From a checkpoint of a small encoder-decoder audio transcriber.
Model: log mel input, encoder arch conformer, encoder activation gelu, encoder layers 6, encoder width 320.
Data: trained on read English sentences (LibriTTS-R), 15625 training examples, 31.5 epochs.
Rows from block 2 of the audio encoder of a small encoder-decoder audio transcriber, named by matrix and row number. Rows with one number belong to one neuron. Each number is 128 + 24 x the weight over its row's rms, rounded and kept within 0 to 255. All counts start at 0.
After each neuron's rows are labels from the 100 clips, of 14976, where the neuron reaches its highest value: "top examples" is what is common among them; "loudest band" is the band of the loudest frequency at the time of the peak. Only what is clearly more common there than usual is listed. The data: read English sentences (LibriTTS-R).
# fc1: first MLP up (encoder.blocks.2.ff1.fc1.weight, 1280x320), inputs 107-213
# fc2: first MLP down (encoder.blocks.2.ff1.fc2.weight, 320x1280, transposed), outputs 107-213

fc1.57 [121 127 138 134 141  82 130  95 105 129 143 133 125  99 136 116 164 151 124  97 144 109 108 168 171 126 136 119  84 146 138 112 109 147 156  98 129 114 154  99  73 122 149 140 129 116 155 162 114 115  81 106 159 101 101  69 140 139 132 113 127 121 170  98 126 168 143 129 118 123 121 135  87 150 108 135 109 124 107 116  85 103 140  98 137  99 208 138 122 144  93 122 110 117 132  92 127  63 128 121 129  89 129 106  74 146 146]
fc2.57 [ 94 145 165 141 131 139 115 116  84 120 126 183 143 132 138 119  98 162 125 101 146 126 153 124  96 114 151 146 156 133 111 143 116 139 137 132 115 118 139 116 110 119 136  86 104 114 117 169 141  97 119 112  86 114 116 145 150 156 155 113 157 126 167 132 128 129 134 150 136  87 130 116 113 119  95 123 149  87 143 128 151 161 145  88 106 151 125 134 119 163 109 170 106  65 156 164 132 107 139  87 114 137 113 137 155 179 108]
top examples: voice: female
loudest band: 500 to 1000 Hz

fc1.403 [121  99 145 116 109 115 180 114 137 138 124 141 146 131 156 122 163  88 100  96 168 116 146 147 192  76  91 126 151 141 141 138 136 109 116 116 134 130 110 147 107  92 161 177 113 128 106 152 137 166  87  91 162 130 109 153 124  86  99 160 117 124 177 106 156 146 122 154 123 140 140 158 111 137 145 133 174 132 113  89 106 106 157 120 113 126 136  81 137 143 119 128 106 130 156  85 145 168 128  76 122 148 118 138 153 123  91]
fc2.403 [ 97 135  99 104 136  85 128 123 104 122 118 155 161 142 125 121 131 106 163 136  91 147 155 124 104 151 132 139  98  91 106 136 148 180 103 117 130 125 156  77 142 118 115 120 158 108 150 117 131 102 133 114 162 126 119  95 119 146 130 151 163 132 119 144 126 159 146 120 117 156 142 120 150 111 118 114 118 117 118 148  97  63 103 138 115 127 107 109 116 110 150 136 157 124 138 139 134 142 101 127 133  98 137 122 136 100 124]
top examples: the word "you"
loudest band: 250 to 500 Hz

fc1.643 [134 187 129 117 141 125 122 134 109 113  85 130 110  86 126 108 120 122 171 112 124 130 108 137 129 117 139 130 145 139 134 114 132 134  96 114 122 146 151 137 138 120 129 135 175  93 169 130 159 139 152 150 126 128  89 155 115 118 133 106 128  80 144  88 119 118 147 140 124 150 114 113 114 115 122 151 116 132 115  77 126 140 127 134 144 162 147 145 102  82  91  76  96 138 119  75 101 163 172 115 148 127 144 129 116 131 115]
fc2.643 [148 112 104 111 101 123 136 103 144 163 118 123 135 127 147 127 111 149  90  92 148 132 124 108  88 113 115 109 116 198  97 154 138 100 103 149 171 121  95  99 139 153 100 131 127 132 107 139 115 122 145 104 158 129 125 149 126 150 153  93 107 158 152 120  81 121 136  95 142 174 134 130 105 136 127 130 160 144 114 136 136 116 105 117  85  96 164  61 174 121 121 145 113 175 136 134 125 120 138 104 134 128  89 148 118 134 145]
top examples: voice: male; the word "was"
loudest band: 250 to 500 Hz

fc1.641 [137 119 117 117 113 101 160  85 117  98 129 114 109 115 135 146 118 144  94 177  90 136 111  94 186 102 103 136 114 123 129 133 143 151 108 138 170 118  94 105 138 165 128 167 118 125 135 123 110 158  83 164 145 163  66 125 136 129 141 145 144 118 116 154  86 122 153 121 108 124 156 148 132 158 130 111 158 105  84 108 121 166 124 105 144 125 195  88 136 127 108 110 122 146 135 123 158 195 122  91 114 135 130 134 148 151 139]
fc2.641 [141 137  87  80 150  75 118 149 127 135 140 144 130 108  93 154 165  84 124 104 169 138 116 112 105 111 129 101 109 117 121 141 133 147 133 169 154 158 133 138 129 127 102 134 157 133 123 109 114 145 152 113 140 164  67 140 128 125 126 121 102 114  95 167 141 112 160 119 155  86 165 129 136 130  79 104 185 123 144 120 119  96 141 153 150 133 143 124 141  69  95 121  90 159 146 158 149 164  64 117 109 128 133 153 145 103  98]
top examples: the word "the"; the word "of"
loudest band: 250 to 500 Hz

fc1.227 [161 118 124 111 151  98 144  89 113 123 112 161 158 164 138 100 137  89 128 127  91  97 120 153 128 111 145  50  78 132 153 109 121 122 133 128 122  95 161  67 112 152 137 140 144 119 122 137  94 151 139 168  84 140 154 119 135 134  94 147 142 119 145 125 136 132 112 174 155 132 133  92 131 113 162 156 105 116 137 110  99 123 124 116 144 119 135 145 147 142 152 136 157 103 114  92 111  98 154  93 159 151 145 141 101 135 159]
fc2.227 [ 97 126 151 128 153 155 105 131 146 141 113 122 150 176 125 128 130 117  95 142 157  86 160 146 123  89 150 125 113 145 135 134 114  87 108 114  92 118 103 124 107 150 128 168  85  95 134 125 119 147 104 147  66 116 141 174 118 100  67 126 110 151 125 118 113 138 104 138 161 107 114  70 170 108 147 148  91 116 163 160 150 109 123 119  71  84 129 216 129 145 156 164 178 131 129 110 104 106 150 152 153 152 138 142 135 124 118]
top examples: the word "you"; the word "do"
loudest band: 250 to 500 Hz

fc1.62 [147 131  80  62  93 114 140 107 146 124  98 155 114 134  92 129 117 128 137 139 134 103 155 126 139 116  88 137 109 151 169 128 138 140 141 132 117 119 104 104 168 146 141 148 126 120  99 151 115 129 147  97 145 126  97  87 107 137 100 180 120 126 144 104 105 118 129  95 142 182 142 150 122 143 126  90 138 131  75 126 114 136 110  98 139 132 171 108 114  92 135 120 110 134 131 121 120 179 145  88 142  97 132 108 159 164 109]
fc2.62 [146 160 114 129 146 133 163 141 121  95 140 108  94 129 137 118 141  55 142 110 160 108  88 156 119 164 153 112  95 128 155 148 113 165 122 160 145 138 118 150 115  98 115 120 144  77 141 131  90 145  92 169 170 179 133 119 139 153  98 146 126 121 110 138 113 130 185 161 161 115 143 119 176 114 114 104 137 134  91  92 137 110 100 142 162 109 176 113 130 114 156 141 119 146 148 110 175 138 131  88 114  89  91 130 115 106 154]
top examples: the word "the"
loudest band: 250 to 500 Hz

fc1.433 [144 174 135  96 102 144 114 123 102  82  99 151 126 119 117  64 138 116 100 157  93 114 116 122 146 100  83 115 148 123 129 135  85 146 150 162 158 132 122  96 114 129 177 109 140  96 111 115  90 126 113  75 108 127 143  88  90 110 147 119 158 125 118 140 132 138 147 154 117 128 120 126 149 124 136 131 107 132 112 122  88 192 137 120 124 135 169 127 133 102 122 142 115 137 151 103 135 109 183 112 119 100 141 108  98 123  96]
fc2.433 [118 144 116 139 127 131 134 211  93 119 143 110 142  77 103  89 135 141 169 111 127 130 144 133 117 141 125 106 139 102 111  90 159 142 150 133 120 122 109 121 146 127 130 107 129 121 140 113 116  60 142 152 109 131 158 125 147 134 174 109 152 144 125 127 112 145 139 122 125 128 135 131 141 114 111 128 143 134 114 133  78 160 145 184 118 132 128 131 140 100 100  99 112 123 167 127 116 109 133 155 123 125 122 111 161 134 112]
top examples: voice: male
loudest band: 250 to 500 Hz

fc1.50 [155 135 121 130 153 113 171 127 151 139 121 156 166 128 117 144 139  72 103 133 104 145 131 139 151 108 132  93  97 153 131 133 116 137 154 135 127 125 147 134 152 138 157 144 130 115 151 127 111 172 170 140 128 134 133  93 139 125 114 144  66 107 151 151 125 166  90 135 153 125 160 104 126 140 154 104 158  67 123  84 103 124 107 125 179 114 152 135 141 120 130 126 140  87 113 117 127 117 124  59 125 115 116 165 142 137  96]
fc2.50 [121 129 167 149 139 131 145 147 100 139  94 181 174 147 135 112 118  97 109 142 121  84 159 139 139 133 108 134 141 126 177 140 105 138 191 123 153 107 124  99 122 146 125 136 117 137  83 122 119 129 109 107 132 112 178 158  98 179 102 159 123 101 100 143 124 143 119 112 160 111 118 135 160 133 106 106  79 107 161 122 101 122 113 140 104 148 143 122 151 120 166 166 135 158 138 111 110 159 156 142 159 115 108  87 150 121 136]
top examples: the word "you"
loudest band: 250 to 500 Hz

fc1.648 [119 135 103 118  87  99 126 136  60 119 153 169 146 143 103 150 126 138 167 102 135 151 112 153 147 149 151 110  80 117 116 172 102 138 133 144 128  71 114  93 102 114 124 120 115 102 126 102 109 159 153 107 177 133 120 111 118 131 155 119  97 135 148 133 139 147 131 148 149 143 118 146 132 160  95 153 149 132  94 131  56 126 128 151 152 109 159 113 132 111 156 138 125 131 135 116 134 104  91  69  80 149 119 151  94 135 150]
fc2.648 [137 140 142  98 102 165 114 125 104 146 126 120 169 154 123 132 134 142 153 107 147 149 142 154  93 118 140 101 138 153 150 144 100 121 134 153 129 108 149 123 162 148 140 169 144 131  97 130 148 108 160 101 113 171 145 118 147 122 140 104 147  92 113 139 132 156 141 138 121 114 157 132  94 125  88 118  97 112 136 164  85 122 122 111 150  97 132 140 181 126 148 155 143 120 111 106 119 135 148  82 103 121 135 143 162 164 121]
top examples: voice: male
loudest band: 250 to 500 Hz

fc1.338 [145 123 114 152 148 134 127 137  82 136 115 110 116 112  78 122 124 123 133  92 159 141 101  78 211 141 139 131  81 123 127 123 144 120  90  89 156 141 120 117 118 153 125 116 131 147 146 103 112 112  86 142 189 107 149 113 137 150 139 131 100 104 131 177 111 144 149  73 139 116 161 108 112 118 121 193 146 154 135 117 101 145 165 117 146 132 147 119 122 104 134 139 111 141 135 118 137 123 154 106 110 134 180 141  80 129 108]
fc2.338 [107 142 129 137 130 101 158 132 160 109 148  93 130 131 107 100 139 103 157  97 127 103 114 110 132 165 151 132 109 114 142 128 106 124  65  88 123 128 107 123 112 151  76 125 137  86 116 119 115 152 109 138 136 121 134  95 124 125 104 148 140 100 133 146 138 165 133 143 123 157 149 124  91 103 149 144  83 150 104 122 115 143 107 166 125 161 126 129  84  96 125  79 135  97 161 152 111 126  98 139 143 149  99 121  98 125 148]
top examples: voice: male
loudest band: 500 to 1000 Hz

fc1.128 [184 143 124 112 114 162 133 147 129  94 103  98 161 118 118 103 136 107 168 107 136 125 160  78 134  90 119  96  99 105 135 122 133 132 142 143 116 142 123  72  95 147 166 142 137 103 143 155  96 156 120 118 123 162 151  81 126 156 139 131 138 103 127 113 159 136 145 169 142 120 177 127 135  96 149 100 171 123 112 139 142 162 147 152 107 124 160 112 124 127 149 127 128 156 125 105 167 182 179 129 168 113 143 116 140  97 133]
fc2.128 [130  87 119 127  91 130 132  96 111  94 152 131 147 152 116 124 128 131 131 149 135 122 127 149 109 164 116 133 124 139  90  93 124 131 139 159 127  51 149 119 129 123 119 109 112 131 106 110 126 137 146 164 118 157 112 127 116 161 102 170 124 116 102 166 155 115 108 117 162 116 101 138 131 129 120 176 116 153  89  86  83 110  84 147 141 127 108 104 148 135 143 158 167 136  92 145 137 125 126 103 117 126 116 136 123 118  95]
top examples: the word "you"
loudest band: 250 to 500 Hz

fc1.694 [151 102  90 117 143 128 139  96 116 110 133 146 135 119 152 150 110 117 122 126 142 120  98  94 139 126 166 145 147 133 128 103  94 153 118 123 184 139  95  84 118 116  91 133 125 148 143 101 132 104 113 144 148 103 104 113 120 148  97 145 136  88 145 158 114 134 116 124 125 139 176 132 146 165 142 157 117  84  85 102 115 130 164 102 159 162 184 110  93 105 100 103 141 118 124 140 169 138 162 112 129 157 135 136  90 178 133]
fc2.694 [103 148 125 109 108 156 110 121 146 160 154 145 103 114  87 108 135  51 117  93 183 123 126 122 101 132 159 139 118 141 111  88  98 117 109 150 172 151 148 101 133  94 114 135 118  97 142 110 113  97 106 109 137 155 126 159 121 124  87 112  94 130 121 123 101 134 113 143 116 104 100 142 163 131 136 146 141 145 147 104 169 116 156 164 131 139 129 152 139 139 112 142 116  92 165 189 143 139  98 165 120 144  96 155 114  97 116]
top examples: the word "the"
loudest band: 250 to 500 Hz

fc1.262 [ 98 130 130 131  82 134 156  65 122 119 133 113 152 140 143 136 186 119 118 104  90  84 155 118 140 136 126 124 116 144 156 123 122 143 104 137 116 137 142 127 116 140 143 138 116 125  85 127 129 106 112 166 106 118 152 142 136 127 107 169 133 122 138 136 153 159 129 130 105 123 165 115 160 118 141 107 150 117 158 118 145 126 109 143 126 127 165 142 159 157 109 151 137  60 103  97 158 117 165  57 104  91 132 125 150 121 132]
fc2.262 [132  97 128 115 147  88 104 128 109 143 133 151 170 160 152 172  97 118 146 170 137  90 138 158 183  99 153  99 116 139 114 137 103 126 147 133 117  75 103 135  82 144 104 111 102 152  80 125 143 125 172 112  89 136 152 122  74 128 139 127 141 143 134 139 131 153 112 136 156 141 122 156 153 140 142  89  99 126 122 101 130  90 119  67 106 138 113 119 107 101 151 125 186 155 103  95 103 154 167 163 142 173 152 134 145 113 121]
top examples: the word "you"
loudest band: 250 to 500 Hz