A small encoder-decoder audio transcriber, trained from scratch.
Model: 32M parameters, encoder arch conformer, encoder activation gelu, encoder layers 6, encoder width 320, decoder width 320.
Training: adamw at rate 0.00083, 7700 steps, batches of 64.
Data: trained on read English sentences (LibriTTS-R), 31.5 epochs.
Rows from block 3 of the audio encoder of a small encoder-decoder audio transcriber, named by matrix and row number. Rows with one number belong to one neuron. Each number is 200 + 30 x the weight over its row's rms, rounded and kept within 0 to 999. All counts start at 0.
After each neuron's rows are labels from the 100 clips, of 14976, where the neuron reaches its highest value: "loudest band" is the band of the loudest frequency at the time of the peak. Only what is clearly more common there than usual is listed. The data: read English sentences (LibriTTS-R). In brackets: how many of the 100.
# fc1: second MLP up (encoder.blocks.3.mlp.fc1.weight, 1280x320), inputs 160-319
# fc2: second MLP down (encoder.blocks.3.mlp.fc2.weight, 320x1280, transposed), outputs 160-319

fc1.726,216,237,185,181,220,240,236,249,216,235,162,229,154,248,214,193,212,204,172,218,172,169,125,199,180,179,195,176,168,208,202,225,205,165,162,193,186,203,195,138,274,173,163,216,229,223,216,194,205,239,198,163,165,239,239,203,175,201,234,226,170,207,157,177,195,164,195,225,233,223,221,214,141,169,165,236,221,167,163,142,184,182,195,224,240,196,206,236,246,227,197,217,207,169,235,206,168,241,142,159,229,206,167,179,144,212,202,209,125,176,245,240,183,197,227,271,188,173,179,188,256,153,202,161,170,181,202,180,235,202,209,231,192,210,199,192,160,193,248,241,222,255,183,227,190,219,201,231,235,183,172,201,193,204,171,201,179,177,213,199
fc2.726,180,247,256,213,213,259,166,218,219,198,199,254,188,182,280,214,188,199,227,177,210,196,217,196,163,212,234,162,189,222,191,164,183,181,222,250,221,201,126,210,195,235,231,157,201,197,180,214,250,165,191,237,251,263,178,199,174,196,203,230,239,168,238,177,194,250,169,181,167,187,143,189,187,173,204,199,200,223,186,195,218,205,162,204,146,197,179,198,219,265,165,264,271,201,184,229,186,208,193,208,168,200,223,162,203,181,171,224,271,186,196,149,204,229,174,182,170,213,211,203,201,197,198,257,143,225,175,228,203,150,209,223,223,226,209,161,171,195,217,191,194,195,178,211,194,198,162,222,146,188,215,187,174,199,218,195,162,193,189,205
loudest band: 250 to 500 Hz (39)

fc1.539,164,195,184,209,242,223,170,175,190,243,177,195,142,219,230,236,175,190,262,189,244,155,161,150,203,214,198,185,168,171,205,251,245,176,180,211,184,210,208,197,137,205,171,212,180,211,190,188,215,211,202,191,151,213,193,195,210,239,214,161,172,240,177,144,230,190,176,155,217,219,163,221,165,226,164,207,240,202,232,250,184,145,214,183,188,227,210,269,254,170,210,194,195,207,253,211,173,203,143,180,239,162,205,232,222,209,142,151,192,162,186,182,187,200,244,279,230,209,220,188,220,251,125,229,194,227,224,183,245,171,187,232,139,206,236,187,171,212,174,222,233,202,135,186,187,124,170,179,202,160,241,239,202,216,232,210,177,217,198,197
fc2.539,225,167,198,198,257,218,193,182,213,195,213,209,161,199,182,249,189,197,189,209,262,215,231,177,190,209,139,263,193,163,188,187,218,165,154,173,212,134,223,221,188,125,248,206,199,193,226,208,204,239,230,216,157,183,169,179,209,155,225,176,200,195,173,171,225,201,197,246,163,236,138,229,181,264,221,215,271,186,233,238,169,239,195,217,245,181,117,239,200,208,217,198,178,184,208,155,199,174,167,171,134,188,185,212,178,212,190,189,214,205,256,191,177,173,176,251,184,166,235,168,200,183,207,179,191,162,205,186,212,258,153,189,205,170,253,192,186,211,182,178,181,147,197,140,216,233,182,188,174,155,166,186,175,189,208,184,154,219,176,186
loudest band: 250 to 500 Hz (56)

fc1.545,214,213,195,209,182,244,236,200,201,199,165,196,207,235,176,244,203,196,155,166,231,204,210,177,201,149,145,152,232,188,189,227,217,192,214,251,200,162,181,204,195,223,150,207,143,251,122,211,211,256,178,171,184,233,217,223,191,225,237,207,206,220,219,158,204,174,201,183,239,198,185,216,201,189,199,199,188,153,224,199,232,226,188,195,260,142,165,261,189,161,193,183,170,194,218,149,207,164,150,239,221,203,216,288,187,208,209,187,219,109,226,223,193,190,223,213,184,184,208,209,223,165,174,193,271,201,226,211,220,215,141,228,215,194,246,204,170,160,205,252,238,241,213,143,275,197,190,233,183,231,219,213,194,195,206,213,227,188,181,236
fc2.545,213,159,200,224,180,238,235,186,226,235,159,210,216,252,273,202,177,271,226,216,212,185,192,212,212,162,223,141,172,172,222,191,233,233,206,226,162,216,159,164,201,234,153,161,173,213,231,225,226,178,194,197,210,234,193,186,207,201,205,194,206,211,193,200,159,206,132,243,230,203,139,199,277,227,221,225,157,193,145,226,182,160,194,186,163,243,224,158,198,226,160,194,175,213,184,221,197,251,215,215,140,149,213,203,203,181,186,181,172,232,214,177,175,217,207,173,205,215,160,190,195,180,181,252,210,184,210,211,160,242,243,204,164,206,183,140,180,147,212,192,247,195,231,221,228,172,169,272,219,154,202,183,212,191,174,274,149,190,162,162
loudest band: 250 to 500 Hz (39)

fc1.743,215,236,185,170,194,238,250,167,189,242,166,179,211,230,161,218,216,222,181,217,235,210,212,251,204,172,198,196,198,175,204,215,259,207,201,127,196,170,211,194,198,217,198,249,157,227,190,185,210,201,170,173,197,185,191,243,195,203,179,172,231,158,208,195,211,235,182,174,155,227,220,248,184,185,215,187,254,194,176,223,222,178,214,158,189,221,168,180,241,220,240,187,144,163,225,217,185,197,183,225,204,241,165,263,223,152,238,158,253,164,223,172,204,166,165,241,186,166,203,158,208,177,170,244,222,81,208,132,189,207,185,238,209,216,224,224,210,240,215,261,221,194,192,235,203,196,183,185,228,168,151,194,188,170,177,171,206,152,203,213
fc2.743,225,164,156,205,170,180,226,187,246,205,204,182,234,173,217,196,172,206,146,206,225,205,169,165,252,197,161,203,190,228,177,221,186,198,167,221,155,234,202,206,239,199,235,206,243,246,262,208,169,174,229,143,104,237,245,220,215,251,224,228,167,261,181,229,230,210,230,193,245,225,144,136,233,178,220,177,169,196,214,237,202,226,235,212,188,266,226,205,241,204,194,266,212,175,194,172,232,244,241,167,178,152,205,187,181,232,187,200,195,187,168,171,140,265,192,212,206,262,202,189,147,160,170,163,259,203,186,154,200,232,182,184,182,192,157,148,240,220,214,132,168,200,219,199,212,206,267,251,229,195,170,160,171,210,165,199,249,212,202,208
loudest band: 500 to 1000 Hz (41)

fc1.348,222,198,133,158,199,231,228,214,204,188,181,184,175,220,209,216,204,219,202,190,198,175,180,166,169,125,181,139,178,203,202,217,228,215,120,195,197,198,216,236,245,163,177,245,192,220,225,236,145,180,175,189,157,200,202,175,172,199,206,198,281,232,199,181,203,225,196,177,186,179,204,226,211,172,227,223,197,197,261,224,151,216,189,193,162,178,225,261,197,234,235,188,163,180,206,141,199,208,169,184,227,242,174,257,202,210,219,140,208,157,193,231,201,164,226,257,172,179,191,196,232,170,228,263,229,186,231,219,178,175,190,209,171,217,230,239,226,192,149,208,243,196,208,201,169,144,199,200,217,189,204,198,214,205,185,156,230,171,239,202
fc2.348,219,213,175,189,184,194,240,141,181,204,200,182,208,165,211,182,178,260,197,198,189,187,193,187,221,172,181,155,213,166,194,159,245,194,162,127,168,214,168,254,213,187,156,199,168,202,194,217,193,200,153,163,163,217,153,268,187,270,193,240,232,168,228,182,185,234,198,179,228,249,210,223,194,201,177,178,167,149,217,199,254,264,204,173,188,243,205,272,242,214,216,188,159,189,214,210,178,197,225,233,170,190,190,217,212,174,211,196,211,174,205,203,152,180,265,202,189,260,254,208,260,246,189,185,195,223,215,169,211,250,249,188,211,192,258,228,214,239,169,178,199,247,263,198,189,207,193,195,159,188,206,212,168,249,219,230,204,193,218,236
loudest band: 500 to 1000 Hz (40)

fc1.437,170,225,166,204,210,214,222,227,167,217,211,189,241,239,175,224,213,209,200,161,231,184,178,222,231,251,215,194,184,151,245,232,253,162,197,253,155,136,210,126,191,215,214,183,184,214,179,217,203,203,189,172,153,214,230,230,186,225,170,219,173,170,215,112,236,135,192,233,196,179,184,187,170,188,170,218,239,186,143,243,165,176,246,173,225,201,179,224,200,157,221,174,171,147,174,198,220,235,149,183,236,198,221,296,225,220,197,242,258,191,237,234,128,205,199,230,180,177,235,241,185,264,275,172,173,236,241,188,191,205,203,192,216,262,220,240,228,236,262,232,249,175,189,219,199,202,217,179,215,207,154,158,203,216,212,200,250,204,189,259
fc2.437,224,139,192,177,160,144,212,157,171,190,243,195,227,155,200,199,163,188,232,198,134,213,154,223,224,217,152,248,220,209,191,181,232,192,151,127,180,164,181,185,226,200,192,204,241,140,256,208,202,241,178,204,154,188,160,176,264,201,168,179,218,226,162,205,219,194,192,197,210,233,205,210,154,216,209,222,179,184,227,191,219,216,180,165,185,241,155,164,169,168,240,168,208,250,204,241,211,178,258,198,221,178,206,181,221,188,179,223,186,169,185,205,227,150,245,207,199,193,223,164,167,197,172,151,289,169,200,225,205,211,225,223,169,171,148,202,207,188,180,213,170,174,222,225,217,212,266,189,225,204,212,203,233,228,194,181,209,215,224,199
loudest band: 500 to 1000 Hz (34)

fc1.206,254,189,194,184,174,189,276,198,221,216,215,230,178,254,214,187,171,212,186,131,236,174,223,199,225,137,175,163,192,216,136,193,238,195,182,242,206,235,207,201,239,233,170,194,173,228,205,256,188,216,161,155,148,194,216,219,197,152,207,192,194,232,165,169,225,146,203,157,264,238,162,196,252,212,164,195,230,171,213,203,154,276,207,197,181,205,176,267,229,194,231,189,197,128,215,201,166,187,166,237,196,168,220,208,174,166,153,195,211,170,201,197,186,267,182,224,179,209,216,190,167,181,192,172,222,203,249,170,156,215,193,221,172,196,224,154,264,205,246,224,226,214,260,201,179,204,155,230,189,191,177,207,208,178,186,171,190,160,205,234
fc2.206,128,207,190,206,185,190,225,188,265,127,218,216,156,202,259,210,144,200,179,206,197,162,203,248,108,191,205,229,223,230,224,185,166,201,171,160,188,185,209,195,196,221,219,213,218,232,224,211,167,194,232,181,191,203,180,233,237,186,210,197,162,246,168,209,234,240,172,170,241,221,190,160,208,196,140,179,193,215,219,176,194,177,208,226,163,210,245,138,137,201,227,179,195,211,154,201,172,169,214,185,217,213,194,174,205,189,217,216,158,204,265,143,222,223,195,213,197,186,220,212,241,194,193,248,199,198,157,100,163,152,209,223,229,191,176,175,261,241,239,169,233,195,183,192,214,224,234,191,166,182,157,205,215,177,208,190,261,231,171,197
loudest band: 250 to 500 Hz (37)

fc1.273,205,275,224,158,186,201,233,230,198,211,170,220,191,222,212,203,165,231,167,207,214,175,201,234,182,141,211,162,183,205,228,188,164,235,175,243,204,251,225,217,210,200,204,157,156,220,155,211,228,199,159,172,153,254,175,199,182,189,153,212,200,176,202,175,264,150,202,147,251,230,171,161,218,239,172,182,209,176,184,190,147,234,206,203,163,182,190,282,205,208,239,171,226,200,202,215,130,220,123,228,197,207,183,217,168,159,161,206,204,174,216,216,176,243,210,268,199,226,221,230,266,148,199,190,207,128,165,183,206,198,193,207,193,178,216,170,174,181,235,207,213,241,218,181,186,247,194,224,181,146,198,207,164,208,205,192,234,209,196,208
fc2.273,188,218,251,175,188,191,218,218,222,250,216,207,164,205,258,166,117,222,166,171,210,164,213,267,187,183,193,223,249,229,253,193,189,236,157,209,192,188,151,216,167,243,228,212,236,229,242,203,233,200,167,165,181,210,186,202,217,177,209,284,203,145,197,220,239,171,173,239,220,193,172,188,222,224,165,179,233,211,221,225,126,178,174,266,178,219,162,174,192,252,212,164,218,161,193,234,163,198,195,179,220,168,234,228,166,224,151,212,187,187,208,195,251,188,158,231,207,193,188,210,165,181,232,204,220,124,215,105,217,154,197,192,240,195,139,175,196,225,223,164,217,208,177,216,204,232,211,166,223,139,163,210,236,208,208,202,217,205,216,188
loudest band: 250 to 500 Hz (37)

fc1.465,223,224,168,177,196,237,235,212,142,184,159,202,254,221,183,243,179,221,209,222,203,191,217,186,207,186,233,190,186,171,242,200,290,197,152,238,165,200,209,185,247,199,230,224,244,218,203,215,230,161,118,199,150,238,200,181,201,218,147,140,184,174,195,203,230,189,171,189,156,209,198,205,207,263,198,177,217,122,147,230,166,150,231,184,199,218,172,218,211,206,238,178,206,162,191,200,229,218,226,158,215,189,174,225,209,216,172,187,220,160,229,185,202,206,189,219,180,210,241,172,170,162,212,226,237,133,242,193,180,171,157,246,175,189,252,290,200,264,219,232,223,215,169,226,227,184,216,176,241,224,220,202,212,173,188,136,196,158,227,223
fc2.465,231,157,199,231,233,182,204,185,154,207,227,200,157,217,201,213,209,222,135,210,138,187,207,206,246,198,240,285,159,200,190,221,155,194,184,154,219,200,200,179,188,206,196,177,258,222,142,159,188,210,212,202,199,254,180,199,238,215,183,173,197,215,148,206,180,200,213,194,180,163,231,201,181,205,177,223,162,228,195,190,173,137,190,168,212,170,191,212,195,242,188,164,183,214,204,188,224,223,191,189,206,211,198,156,181,159,261,224,193,240,178,205,196,202,184,189,284,182,203,179,187,227,247,186,133,207,129,191,163,169,225,149,197,216,180,276,241,187,212,167,246,232,223,141,200,170,214,161,203,201,199,161,251,182,214,223,218,204,201,215
loudest band: 500 to 1000 Hz (29)